Rows from block 3 of a small sound classifier, named by matrix and row number. Rows with one number within an expert belong to one neuron, the router's apart. Each number is 500 + 50 x the weight over its row's rms, rounded and kept within 0 to 999. All counts start at 0. Numbers have three digits each.
Before each expert's rows are labels from the 100 clips, of 14976, where the router gives the expert most weight on average: "loudest" is the band of the loudest frequency at the time of the peak. Only what is clearly more common there than usual is listed. The data: acted Russian speech (Dusha). In brackets: how many of the 100, against the usual share in percent.
# router: router (model.blocks.3.mlp.router.weight, 16x256), inputs 0-85
# up: expert up (model.blocks.3.mlp.up, 16x64x256), inputs 0-85
# down: expert down (model.blocks.3.mlp.down, 16x256x64, transposed), outputs 0-85

# expert 0
loudest: 500 to 1000 Hz (33 vs 8.9)
router.0:425464453494484421494526478489421554533515488457474467555528553475536443471404536396534535463450482463599468461513492546458523505469517448539471528494535478515438536506557433472446441402488543616471485426452483626435572497532435524475447515505501546515452542
up.7:520475498533627536577454557488444486556493476535418503518405514535552428556524550483404456461518473432538535527450480506528489559470364490459533487494388521528574455433534441558484473467415503584506558527434512459551549506517528552531537463439556479385538552
down.7:564506445520533510442467483523431554470498500607466579440489542600518544384469561507430522481489504472476537506459467568460472470583522417545507546486524484459431522629459482419527458472473504468489549505467471539592516498432486541554549459481462544504488515
up.8:571405602454491504398358540503532538457535576517480481472457474440544465486531506540472478448491478514514526457495480480491481449565346473553504590439443449455485568431427557489521555534412509477461522517483514423553512471449518452561521549538586525507484517
down.8:453509603433561538474473591473537418538496525464568563478496475595502449627504594492532435467494465563454475560450464491554481516503493495513469461480451509522516508479566426505437410482407471537488440438487521551523534504598565494471541537465466516488459460
up.9:506487471467542575485482474484612488582471452515511495481482479478514436506516482463471498494589535481400602550550538591460436518414644521460501439484464557426638415518567311482441480425469462400577476451494423551440471492548534603544532521516451427505475508
down.9:497469461564450513447509468500492590492526428524510392540475440587639520522480468546532542485568474532391528526544479443465458486538498528487484557414538486460554525507447469404551512486489549443507437463401472460495477426486467483503425450522444582529514554
up.10:475483487548541611407504489526481410542536475424454502449503510573523457379523469473528474568493485563468562541488499460449461500465557494542437504502544460475482448441512373410430440468507471459384507602446501457544443593622488476513554461462496460552479554
down.10:484445515478471549455540432493523476456466483508519485513462554435460528498645563456544578480375481546389465574492475418492493491496533527476444623575497526489470474449476541522508554451413623539534474484502431417489545481412484502606464499544460626505588454
up.11:500472478499572602519435495522478387529516432466387503495464532497542443516543488470470417525532510508497585535488507522552410565383463444476520434465481476476571480462443361541449422516477507568444502488484442452489532499570569540576532470451472459477545561
down.11:447480416489487521508515498536497496483511491540536546474441549572521467371505584525513530486407495492411459558531477430425535509533518503481514572491467595481489550565428482435535488532470537458520531431461516531475485455475500557559496515556425492466525494
up.12:516478551479557518528479446549492433542530539571485522439476486554564470446496489494455509567472572628513524583577509474549382453451529461531519525429578515508497494496554432404441445488477459513472480557496467546556413575553437487541563468510562501541600492
down.12:421474497552402552481498556531600517410566563525547486491573473539534517464565449558484521531462466572491475480505465525506537618518508579480442563524471451542527483481495477554572531443449622462564501508536512500454562450555505517598457456409509508501495513
up.13:493518545436506432528491465472446495501345584496495404541538539545515539483453543520462491561422499517451541556409547470456437410522410597497472441469578480469435463524545394462498511526508564449506530593517440469478421454495377506546453496517561566532464530
down.13:485513434447483545591517620489539531539592499535582535486422521537565532592551515511454554403557472590513474564533473405585433537525509452460578542532479548518477527551544488540451426387493674556527640493510525543485485609568409458525513540450522525450466519
up.14:495452529557504472499494590456418449581379498525489488585474518449483472536520530576503478531543429493524488497443521433520482476459535564476502462493437524470508514476578475542477468539504582550571523505477552447485602480497423559405537495591504557392575509
down.14:582523611480540503542526489469524539526544583555521549447459458481485485493483546500501498472554472483584502509458446464408518574553567490541612514527493528476459382601524583469408528552501533584514620511443444585540480496402429511557561408464450498529459549
up.15:510501488431513518371480561458548397544490539480463481540531494454456505416465463552454443490494511473543524465435546342453528519447414509522476598462482427465457597371522418444512491548490542555450393540516471412542468578489551454508530531526544569500478504
down.15:432500450452509497536502563419571522488487496433572438489374530549478503671486558467501477424495495572474549514496441495585429613466488475525467528510509474504521483606499505492422516528526565600389470503440512742560502531549545473562552488501480477558540454
up.16:451450486525493620492496481518593478511589401423497535435531507472573487530471426481573520570590488490444556585608523552559495561355621459550415460494508499499551460448490447487429441482500474451573479486445515470472500502489588515531529459541549445484559479
down.16:536409473493496482435455495521501456482517513520503433528544452545536464461500508443383539546436466537427475502440438464428485384465574501542506512504541549415616476468568428463570520532489466405549397444430455481417570503390514513569436494454413495467494534
up.17:513481461532557511487405452475561409498526453474479489470522477489542554424499479518527471499512504552470555512529451555522472511486525398511459396457602566528477437514500395446465537475525475459449499543509448550544419472559590480546538465514510492566473512
down.17:414531498476498545333538485532480525456412496474534434543495553655528534437492482455491523535499428419462553544461504457478537378594499567438381497521451487555705538433443530517506522487471474487474462507443466433403459483594534454491552509426462471488495498
up.18:512449533499592567525464514504489506510536507517520505504475535564565529486542587515418474475525409456485520582479467511539503452486423502462499499465393557519585503488536513540463463472446447541538559547487559503595505572578524527523539490432513493426513547
down.18:536441461489571543462504453509505518465497540556502438500470585564573491451441578541432501540509450485514506566442470501503442471513497522517610602475516512474478561541446471464520531488445525491501570442423491428544449554459513479560481467518437591461511518
up.19:453458462539477459571434530486470561605356586549578455459442484533590501532465557503469582553529427495577505568484531587483505480520411545500528518527446551447592520428479543511534528479543494483584528464477449486469530533413412554429511542555507442479496506
down.19:572590555547484543551570456456550517405493525612493542515503505396429543522464559523498519564589474524483441549529560547462546562519513487446476391446447506551450466560470584523431480501477561490501495500503617492518484551563412587461482482531509536479454523
up.20:512482471481592551542497487521548538598529525533516499514388491465565417551487571507458530480552492542483587567508487541491439522429462464506622483488458499434592492431547440543445464490419535544556473454444411518471544563449467563577531525509578464456545522
down.20:609479468503480608435408549506493477423585515575497554417554473552501534467573508468470470503438428526468474542451526559489560439588591508473466479403505541446443486522489465503514515525512493420525528522467596559547472499608466569574483558552481551519423465
up.21:496491599530509503503417512439472513521483543475489478535509529394572533474545423547493433460459475525482547465507528473459436493512306465508487568457471531474469504439476466494531509543434562520478533529493485392523518513508512509639481526472604574471445518
down.21:531489418454537516499540525467477466551522477414499415500451658624645500599447526509502490439528457588445541521398445474553499464484470484528510472542491517486541463590572510549510447540495463538485589461452539612517448527576582440459545596535475511475478464
up.22:457540446505591484574592426566446475486494417477479525461584548601467471497519468428551500574486573471407493514529559510527575454446568540458379401492572558527562463552585419501493518457523462489564513516541521557537503458614587463495507439428451372411473478
down.22:495449473541505460493516429527427433486495471541450409517459533487491451520431497519485528569541552494500516482462467561444448583435437443422557549516556460466468548464466529523551564467456518449551512454510412438413524439395399481491456457540493625563451596
up.23:486521493539487511503546527486508431548465516460431494565525539477444516558517488457561428469471486344474482512500514473450570531471539511397415495526507513478554489521489538506458546487512518502541443504455544536523547428604483526513526479429453473436472548
down.23:521535406584486358528530429473419535527436427529493424511475535510516540457439518522455497528440518500533454503489485455528469492439481459435658563480534550512528617545526467496542498446497581563460609466519437396449464411427470490504458486500528480522603495
up.24:446510479504537487567546455508476572602492530592529519474416541498536449599550572552458522484522461532453531541503526535478476533541508553494567463532442503455604465440497522563522495495486506545552521357512471543521536549416413549506484553520493430438514564
down.24:574486484487527511538437442486555482377514613541478602423554491492528520403527459482456484535446453556444418575456496603557598479570486429532545382459535469430469434498487580453502427507457528434499591449503558545514513513555473538467456395493562571507387500
up.25:538558526497476519489524430532467576458561502567466480437563521555482462454509464525457567571456512587470524520525488575501461376542369431449469444441515483514412478573535410478515447540433483422540527436554451527498403457537454471539521507441487519604524496
down.25:461530536478525563487487501517568543518576547496471508494527447548551486562535395515531467519621476696405480519460528434542537459535571499491516438561502529497517448493495428582507424424546533487559489514576549407476512544553451452509478554447557508491413445
up.26:452423549463513554450385492491532502470524519502537536496515529484596506524527509552581467479523478567551521462489519493539475501404429478552455628484444445490469557489411584466495466513447554489538462516516504374494492495392561444549516466586616489514504516
down.26:510499533459563500470484648459516407548516547452488524505522517520533466591496517411457463498478383555476476485465550486540507565465531548580456439507533541495621451505558432536441514544547426542484497487460463565472542534598577497492593672438519466477403470
up.27:511606404561569545579517414539504523509447439485490487471501519565516445543457494497486511534492550504432505561573516575536471409435481446437505415474546543492635410466520399538441451433529497490541525484529480604452495530600476533514494430438382478465500477
down.27:397475473592438552458485445529535518560603536591483467436538561486593503431514442538429524534464415479466510521517507478441488482486443543432433467474391537451574559476507484450576535460514535491549582455450464370437473413479534534423423503515518571503581574
up.28:546520518485600435529480557421453406529382430437394527538575527408445526492545439515438419523468554480443512514502528481446493471489483483448414419498570492465488507466534456563499496522496548507535469439546481491502541505670574528529534487419405467436447487
down.28:483478518533511479448470482473490555506488472504574422369492480615570468498529583566482485517534513496411499512501400473498450551489467455478679544483502482544505513539459490475470511538530534558547540412501488525532545491449449436483488422590475540542569516
up.29:503518503545560537540467464541533562552604464562455517480408509460583428536537537497441501540528496545445509506552474564541423512482485410506592458511409465479534443471505474585452508493426487524560517466478405456489507514481481562614494486488541447477572528
down.29:520536493442539531486441573487522458492609562477484495463497498459492532399487420512473539519455429553407490553474553457572569532627541520509519453481457607408546544477481466437492488496462485454585498509482481499549492478520571515541580486519540494463442476
up.30:481447558485505498488418522486488470549566500455502516529474534437565451485476506526551403503469519510521522475524452450523453471414376432514470611411401459513434630446434504475533493570429550484472432507498480351550504497486530449602544501513638560466549514
down.30:502485483445567547496374609439525456509487520408481524468531459551523480600511511496497484503452410548507474455424502473509508531517544510577489574489546475555535529551609421552452429482535516558510510495468511566431568511552609435493618488419483451437486414

# expert 10
loudest: 4000 to 8000 Hz (44 vs 7.8)
router.10:483570444610468601540394537527486484487452446415462492478532557434419454547499420467491508546570434515484469554501524452560508504417537492458473505447413418554547415526509515517428399510528473543541553478523448457500534499445508476490500611427510481426489538
up.7:500450533449581541522464566546480449480489526556549543544509541585496578488548486574498493513435422632503516529480534483458606527534399418513552438401578465517496411396500439503466464466475550499480534598589498490509523436576452527514590503457579494499400526
down.7:501627527567517587464540468530501479440536500554446503604493440478550500498538438467566526552514473489501424529455555476508540487396503353528427393541479525499428412487480491543442477455555429386495497527617500637536429555427496567523509442447532514506365557
up.8:505442552546485489461507519432551374518590588531569539437466546452485488498474507516431498478469504465551594460469476406473533483564507523526509474493403485547386513474543589488470501583482601478538588572570474479500522447434490594569543547429449497535434495
down.8:475574417518492497528510417481531465420578499504585498513551562508514490539511568496545576449439455572526413521566497458541463579426538463446601469587575514631422568552501469497517569484529482465491582594526542489390509533412516504411482503467524521502540523
up.9:522461556557556529550462553468508392510575597494576503449493592431464519500480568461427444465492458509490520456467541384481596564523423419522466462509462494591472479423565625498395501528470553512487529567587564473494508455480547581546548566426522425429400491
down.9:539557485501461496443538461540456484432532471517557502533494527567612485577543527505492498513484555547498426546458530515594484578449526429477521494612610444530385490469460478507492590464482422570495459617526547547524482533307544508481432430479525514592458536
up.10:495509526613544528559443495461525510497526573540513550412448595440452541445499525463505444473528439469534499464459512357501539550457420459477484506519431510543542482555572676537428446486522524589497527510549610495529570527454542581468527516474492383421449514
down.10:561511520504526430421512475562483504480547473425528486481494539577560479582590544511460495511487556547486486480539530560579508609384476438519562581575579464505478575499486466463502576476509469592503444596463523515474493485390541524476476423472526523531449539
up.11:504427586495591538470505549470532415526489543493560575477481589504492566436527535589408475541415437470513503495447458438504547527529436411576507575459456503504423451480523626451451499514408558511471498542534554514533560462530529541593570527484555543458412516
down.11:515542504491456495506511416540525492393496499505547482497475536526536482490546538470532475475496475518544416553529583537540542552367501335426493554579546500483408523517467523502416581464515477489536537595523564465525475500378487595526510438492461548529441533
up.12:531483480474475529434504607438544432534564521525554534476512462511460489531440542557491486519431454493489611554447464514507515539567614493524469507420542448465452536386535385470502504565535527436518521480438492483546486457579483612544579543516478538469415560
down.12:482528502435485480585497529478512457494507509530541526435482504439467476477460512519531495459482514492531580464536483553450438525508585371459614436448535435508461396568526529529477542484474496521520526516485466515503536502413482496522444499512509539583518577
up.13:514518486501467550519452505445557401552569510515517485499517481523493446591432543446540488437435512524503583504471515487408499522540458514429518484525483476549431492376499394581515506573483556456552536509549422452495440383468472564486468559421459553518475501
down.13:424603401596561519558505514463518451488547461460547492522501448501471515502484523478486576549491522528525464508539469480514539517561568505515589442504552494570425466516568414527507468447490500535501533571472502545477488558517495494370486557520531446557465518
up.14:509515523637492519571492483527541493493560558526536524447445582431437473500496523419534460459537500480553438488520529411466532558511434478446486470498383510591573490568553642553415468473525504578495519488547552469520502516395542518459471545427477423428482460
down.14:506453499543505385435437504467465479473540489434506463549546540523550513582492509475438578494517493550445490490504551494565519630463438424505564582513578483475494554481464504500515572515494492545468456551408462499506525471458607521435444470532515481510476505
up.15:530503450502472528543441443522508406525512475512510451523549439546489384573495499406519532463515519437497606582525501557457461527488538570416451453502505467515448448441471373514512554557491494474568552562512498480530362528514477559509470498456447524562533503
down.15:482499482492425440543528570496549472508513461520540537463477402480468526452535587540466546519425527573495530460553454490489541483525610438520580442458520542505494468535512385546543512551514525600537467459472438612464581542497520446479523480502430531515504484
up.16:502510476500486472481529555480522449506548502567542532473519461541489512508498564545522467492442473546483610534436551570461522538574577508436511443439554401481454515398554403538504510531494519459580572497494479524522428397519438528484544570490498557512445517
down.16:449522474499468544583525507447512442519582481525504497550494509464530464503495514523558587472562572508551521516556436501486551513465546392524597381491493445513403370557542483534530510494521488529538456548465495553486519595432478492516483520511506484514454509
up.17:564415489457546557422550510418532473525576549541501532456456530518534503452442524545478458506515428441549622518397417454503498513516584525506427589476520502445409526445541494435534475557505640531582507514523546441553490510566491553575551504576441559489471517
down.17:569504548490478532583451500499542506475544452511532511455435546535521546523559637536468439467455472558470462454600517615444501506442591397447601490490506491470415520497529511483538479494500520536515622522503510461545518496495477483492452485522465454533503563
up.18:485538535524430588514470552455544433543538527579553537468501486506440418522496564432557507396497477494475581510468591507418530549535619495444487476492516489527452518435533441578463550569494499511561569464492495473535494443474520581480534525447499496448443514
down.18:467471498432453472520526547460483395534524501547550473521527421480547518557457486508542564494503503530484565489459456518518487667548470513533669470482488472516445413537510484518522529537480511561582495525459410559482492577452487508557466503567506535521464475
up.19:519542562606480546525449517464528465483562583514504496456455569461420552468513481468554433474540449507496444487512519365465570563542410482502472461453374562580534467577523642548419469457510496537532494511527543495490557500491507535490519516457543398441459478
down.19:500542455479506497470515474503406515467515469430507441490545516474538479581544562553429460471520493560478474481510597515540514647481415427455493575505560454515473526418520476477457600521489461564477489528536490563583461419470475570477377445454498474551456514
up.20:530442477541453497468533546386617458526513573573507542481538474433482504471491546472522471538457480465440576545384482515522472572481566557580481558436506526454409499454555434558538515479472586481579558418485493450506586510443547659558541526504526584471499544
down.20:533519535466505541551514542498595382439491493419460460451466488538533506509462546547513472389440439525505557528499505508543457509502471444455526398510555501442555393504482472452446511486508556528438587519491570579566404564414531495525394512447454583518427558
up.21:508478487507477598424487553482532472560506520572528528457583530531437474453504585507539477523465468541461568480430545537455506555587653470498475489479499458487413503392506432494527515588481471513512514437519507488569504423480541570471610538498496479418421520
down.21:461502576482531513476517546426556451561452460550571602460480546442500595480465451532559445455475521458494513473526452422397469490443484443503617470483488445440456477538533540505475518572499496570488511475462469500460563569402476544557514550551519506488505527
up.22:545487541496529499483553473424515529531490564565565489509522533532488530464454540555550438478486502458443567503494470442505480601540510490490460532444536439450500488526515543498384492485525596507556500475557504484522530391591467491501518496484601459446452415
down.22:501518491502498465459516488514518378506516450487544567545527576597533537572442511540533473532518474570529494511437510482520473612489569401419548502526564466485414552489480421509485557453516441499505490586479494464489423523446493526593447438488517515607524495
up.23:461462421521454542489552453505446404557516480503528456538563418502444425550530546500508540496504597461502566515442458528481457557472569533450442438531571428487437467475477446486528591556490443511559525550465473484492424422445458568467472504486400608580470528
down.23:436528456553461484532539490484449517503548493519567492474474438500467479471494487517507560529539516502449498408537485526473463466565625556492573432482473544556457465569498434491452436528478434465554469505490522510504587545459587558446534563540447483514574519
up.24:465506499488478596485481563497528422482579495557547569483576550551456493487497548499456500456515421557532533467482576519465561543521581461474517441470463412518433532471561439485460539518520487514543555528519525462508459394485473622471582595458491442440404533
down.24:460485473456470378536491486434450487560555520520537424549449488456508501654508508498595434483512573432509482449536463461469517536437507409514583463510509503542455463519497522530522523538480537562493421511498518630545537575375541492517472437484564617565432555
up.25:482481430457539488424585517530473443520481458539461563517559479612492536453514559613379509549430498496521536503408421558605508447499602512533503597509589383465518548503435450448576530511472536522473502478502467450556489435517474462583544514487472600520509559
down.25:467548507532445514545478455448515449478543455518523565489424505448483563427507504455560553457556523514586476426530387583402519432466581387527517399454422480513491466549496566506496473498532558558537540498521522471482558537449423520483548549502464492480512524
up.26:503526620504521552504471540504529578446539560511492552508483555494452515435548519454521422436513468562450429483497540469496531545536423412469462516500486524513488494492495515553415508469442492511428453432499553509504538472467550514527533524507613379432456466
down.26:516431499496566500439524469457546439571502486444524506466501566521626538531449436472443426518509554479457500537508447458595492562519454452512500573468562402403457529417500498429465511505425472523519478515485480487511545464475491525516470486580525587553417503
up.27:554487477464490540488551524458570419493510499554481529429517464505492487521428563510484502529413483487500586508433456494499478481587607552476438519481572458468498500394479401466539553629556514458557496463435501468524473526537534601490524542498466545501466538
down.27:472544472508457527555518492422459441489543466493592555423488567492518497435542462461522473412494503481518492451531458479454484504451579368432531483490486520504362438472520548540469448504451561586533554452464481476493533492392506491540538529524486482533521512
up.28:451451472441455550459550594440544424569518541595600524533514465559511454463538617481500503461482507498456589550401530518425522576512626465519475510480520443499381518428540424490497515533506518500575593451522468463564473468516451577547505559524520528437456567
down.28:475588511483513481543568512506558353512527407534510578444488530474486570485521493495556546449505541491493513436496442476461473507447511492492537445534550394497472456534510492517463577513474492554468612477484510586511482480352488491521493482499499544530530488
up.29:429424530478494457438508557423526406489529537520565506514528463535471502498530545558462508472437485558423557515437538487437557525601527499487488450471498420483416472386537463568487566541455563432531548505574447496544489355566424508537510560434517553536424515
down.29:463604447557487504560498477534572399459580486518484582440554505485514514443448539534574591505542538551513428471457515479435520531494575426423615449551508437541384446516483523531462524494449492536512516543459487481509441509428480554432451573536507447563491509
up.30:493451539483553494389538517475484478485528519499454518515462535525536556415483508539414515532488456528560571523449431474554493428479494542595529513450508461462464560486519508381528504544474548494497493575511565444546500526536501524629582512570449622527511549
down.30:508505506487480563542543459513508540473558517572489527471453567448618450470538495494499491500478474486565492470542472572391489511384532286462528515481485558490466492596467499469481501507490537523547544504555619504475533465455480522439540472431470537495526557

# expert 6
loudest: 4000 to 8000 Hz (37 vs 7.8)
router.6:529592522536472568433523407555468456449466521530537509609480529540496474483442524512534514521484581485545457569451438563384471423601512520489368409543465470494490443504533454441424527414522473521441498580547544512461555530567488606449530536611492519524431479
up.7:618479487443492480428516528579605488459513463546443444522454490540566436573500523444489532504461480489501511567567429507435466472475495544504478548423477529459454455483602457550466565569522519509437590498458534554575438459481432513454505523550346595436494432
down.7:548612538570444473501576423491476585583468480513472419557518520470474432399531458513497562421588604501488460582523555508451508509573518475455538447523519455517447448564430471464406512490566478440479429519521558539463468597456441432486444472588507497512452546
up.8:460502420446542543543492601481510554503424494481480489510547529493524577482461541566508526585455468535545505557409587539485458439465546538461434456534436454499593557483469525511495516386477519473507597593446490463439541581506458619519467439461605458516520606
down.8:478472465486526480486540529531425432506513432508517577475466486517604505531470516493450547465473358505534467455447454421583508428575411482532518507515440517576674395436510514491527440414461565498440527478458531500551548472578570562516596539539455508468554492
up.9:513526508487451607521450510547600590455417553537476471465524517404525560598566503482535463559508467537490514526528520501457498525530485429439454439432403527514394489533475511521469507484546497509457607484502552493463459582566413540484567476505563561462563498
down.9:497561406449521465542432400551529457426516470419493471474491513548539534496473569566428562507536400607512463532446478484558491510586538539526661384480531425460414419532556500455522456516506530516521467536465593458486508489376513498527509423488528440542405530
up.10:579502477480471484495460484557590505439477468488490445495457509528500427592512494469478504489484449460480548527524430456431444492530440516505483538381487584464411500498547462567490517597508500538422552462444536542573435457575442473499534562544402595421479452
down.10:482555507501455440535612460558463555495495515442506397578535498554515478496526474510533522435619540491446573602548552494548490552548512537435633468481556454446435472579420495435508541473501451460521455527492469509445539471365439486545412431650505496532457465
up.11:466451514502517469509475544537467499444528555517530496435555490558499560478533520498448467547534444556536512519442562513556547474457529555498356454559527477471536538457451560481501501419493467443525425629489536532510516497493568568479491501464605401556441547
down.11:430539512354578438525427520440452406513462477486538534543500550431463540594460475463520443518442497420490414422476482440545512572415463479548460596558449556549545446398522524535587448467501540531462483487518491483481537510508523528519554527497573505471515460
up.12:549525504466571460430483520529507442452486521550491501433490495538496576485482496501444511567480486569570535488461479529563567455577452548515310441488531551489589546416475559492512530452500468435481439532590541487463537430532547487517474484483555500512456546
down.12:460521431446587513537489569521469461588512518510483534471521482533489533475506478502497456547381516408594456522478539457585462586449496481549505602516394525517395597562473581494475473502527564573509533536491489486595548527483619537506543428461438448464603469
up.13:487569521504548545549561467532474599487480495494499508457538516535492620421500537546512469594535524592536477485487518548525520517547564496509429456501515457529579558532480528402474474457545448440499499560535602472424526628475506545476448403414552464574479567
down.13:504486415469488520509404535463540411461536485462491534435561496491425573513472469508443547460380424583474505437379480481567538482555486574534411490504511542506488503447555564492551444523478542559523472486451518461511522512570692598510543548336484493532470546
up.14:564470523512485488439513548537600468491467452483461456539470491568545418520449477464480512533471479460463532599510452497435466464525515584541520575432451528419449485512551453529493507603489520500460538507456494529584415445496406513568492549535369560447506420
down.14:507608538560446502507562474534504594484493463454478388528534478538454441433507429479499522419574564404436513585581554508436538497616524543406533505462509419499428498506484511451452600504520476471474417540542451562455457542470461462479454449576536505541486476
up.15:596493513503480498478447491531598507485434478478482523540473518535527379539504466498528517473478542431465524564535460445437469438557554620524463547439481548424442489541589459529458510595534511500557527508493497550559458455517429461489493504516417572426533413
down.15:549565536513447460486619434543459552581498491498498373508484511536464470416509455521500581469602564484489538619524524559442507499540536488457548477467503438477462489553441489451463582474525443371502444495522493520488432571465435439512481440583545489532429438
up.16:594493562542477474456444490499607473507494456512443505548479509517540405543470498496523503430442524426460561536552434474425441477526510559546453538436529530422438495458546419530504593594497522483517535463470487561543424419520436480540521529546403593448488466
down.16:533537561516460503465580432579469564499524480514450401577499487513452480433525476497542516514619582483492513593569564532466528541508534527429535505487517391478410509552425466449445540482547449472509441569492473527494459500476427432515470462588527490506484423
up.17:475600423527535545480589442552534613461554481514469503462487490459508581499588514504534472501560508608534450492501495590522536502539512437446500434484523529567573446575583529453475409462566459480496453500559592483480457637473484516469471444507421415514550550
down.17:444448420494501543534451487507534400583539558486549561459513558573467605434485506554440601525363469575452512488449450536566473475543538462497454460484569496480440415575554534530548456515449556529569511484464553495520501489438572582464545475433451456489414543
up.18:466515428462543502532518542562543567505414500517549445537526502499538621466482561533501522574502523576504470546448545543523483471534520498409457413496520447448571553557456538471485506474509532502501458576505525410495489511428461501499466435508596429535510566
down.18:484484394457487439522458603547472453510478436469498524556465538529569533476542425506493567485547453504523516502509470510613497441488484562503541479474543504578602493469587509472602469476446578517450546396535512566467579498485542590533607593541431472480551418
up.19:472425446453524543498482555473429502511456534503551568519533489563515579510492528543486468484484433491483517491443525539577504536506451526466403533522478482468581514439425441456480504427450516494570408510493506493570518497626641631465490496529581426519479550
down.19:443474519393544409548447549544442494520393483568482514513505508497521503681466501478521430460500460433534495438473447457562464584445389528609579599521423461532577531410518504602485463406432496550493579530500487518473576544499411516531560487527526530442558492
up.20:434417450491517520492531570465459500586472541489548527520508457483531564577556476488478450519547413467483527569371515527529505565464476511466509478491470483468535451486450470467500484437423543511600460521510495476553491546561574641466518502594565441501510549
down.20:472401547358521477583438576475496508548443588611566517540521515495551546620383497460518440455475443473481546518491523441530481582433442460529550537507473446464471508486487507504506456448450586493450547468535538472489527401502440599515526472525570527417518549
up.21:562505560511463487494437499490605575423410515486515502475491520478477434485540487468551507472483453428468453489530456419477472483583500536566477540410467546471312477609554470551469471600519519514498518481513537549553485512535453454507541526475487581447504423
down.21:507565519522442435563529398580456495450491494446526413520550443575513502493444483551517553554591507508511522583524518560500495578530533569435610427476573367461486514489474484440490528418536437460479459577466514496410448547429459469428379418530539460504412476
up.22:423519529449487529510501441464439572494464498561593523515582512504433608434540524578569463469491556490460478461479521509550512533540419524400425490528561503499486542534483524436464527423532457437516416530510498465492507520502573495457475443461596394538499601
down.22:514445494473569465580454497554464440495517485516524524505503480488547525614413497484464515482540421516551419423458427545579452495403442507588572490573475565522592468454513501437552398474458530560468561542524518487483592623487478573514544536429455476469532556
up.23:489490527551496460495503479495540457544496501456472502622533488498502427453492508496538545497424581472407500512530534499417482432541587557518476455519484514433550530522544518529535558595452540472563497500507436444537480381470417466509513524493456516527492470
down.23:540479474594381534439568434552547521525615499450502440554539529492544513490504456442555554529579569482445511592507536534520526427511481540486507413517521428481538487415484435464496468507509441515486433458518475555503384503523510478523513587598538482476565426
up.24:486561424422494536496551517636481544480512456552489453503539472503544574497524499502509491603595462542532477603498533570555510517522487446378396422493519464513636462565481477444459403439540485519470528544512585480531465554542488528470477456499544407528529568
down.24:464496545485521561555377474422520478535442515475566511460593482575504511589526459537431513456425471573470488473397450400607476474561506501541550485522498506455505445474534536542553541472424590525564476402482496506542579467498525535534555551451505432502499526
up.25:461441548567555570529497537470531448530464556510568472506531526541524537503403555540461532554485514536489510537474579512509537479508616564532503463504475455452466597492502527545533510460454503513571448596475473447465522451442526522580494456400564468513454552
down.25:517492469429577480500425558447478432487504482495474558539487532526480522428502483446437481529553444456477430494512520422536520420528478540521376485475419580497571491412538465475595436494505468424457526462514523486563493564612553496517543590510476525527503534
up.26:513412487484532510500489540465469488473503567531564501440622494540480533504492534534495466487443460458504547533475509491487490510399498541479405512533549506462493540406504440476507534466461518534556457548423506557569472466535636627477529504503588456477462531
down.26:517491509473505448523454512474443491522421477511457546556496531462516450602421523452579484464555480449529499423527441468531572577454459478529615609546413451548515484404569500500533436466550455563491597477561527452471587476554397463511559505551490548439488508
up.27:553538435462523518453494469591562566404496452539430476452448482480533475600569460460513500509543405539539497510518459525472518470539428458440476455382490567513542449487540506521518464540515480513479559450502544479537447501540452546458522532584418564445499494
down.27:461576454493492567554542438526461527533500540489552402486511476569468571467482541591428566487478518592488552600509533437544471552506555476450639498469548477489353487716485536477482524491483585521543497510489543493477516452409452479460496414554550463480401536
up.28:444500441507498530546580497515481531506489539585550532464557440461494591475576474519529460535573429474552504495442526561562532502431466485426445425535546505516523481524481491452465504395530488509562456553468543505488517599524579611419508486481562412518509555
down.28:465522516374511535613340528401458480517440563507522555494503538436498518574459553514489509492425505505512546443463443426557449543444499384549464544538452512507425444471539494529538435483436552580434545464496519444477588472495486574528542560356483498418464529
up.29:552550457456515484530499441516564541471414444518473480433468498448480560501503518563549487557546451539545509462530458520512508530586422432487467484406538531552470398456560537476483513540571467473481593472520552516464492550545567536429492449553440544471478496
down.29:531571482535472457555485458481577479468546531469489543487533533504444556520583550534449504483469460579509420528462486528559508524559567427473585488511542474529387543651475553471467449549533513614535536556535525474550510549452478503454498443500466462466422558
up.30:465560555536565470497522507494457507550516479484510485499581463546518552309447550546449519556508568555528464540488557576500518462573565587542518480581534469498505587536539514461519522439539460454505471618470508455448506544412524488461435448490523469583464505
down.30:482523464531508496531518567476566425530554482423511577516543499436421519539501483459546524474435491423413461462430546500517529445516504518453327483522505571531591464372518510580531531544503457492510473393546453562515491509539642518453488611393489454552506469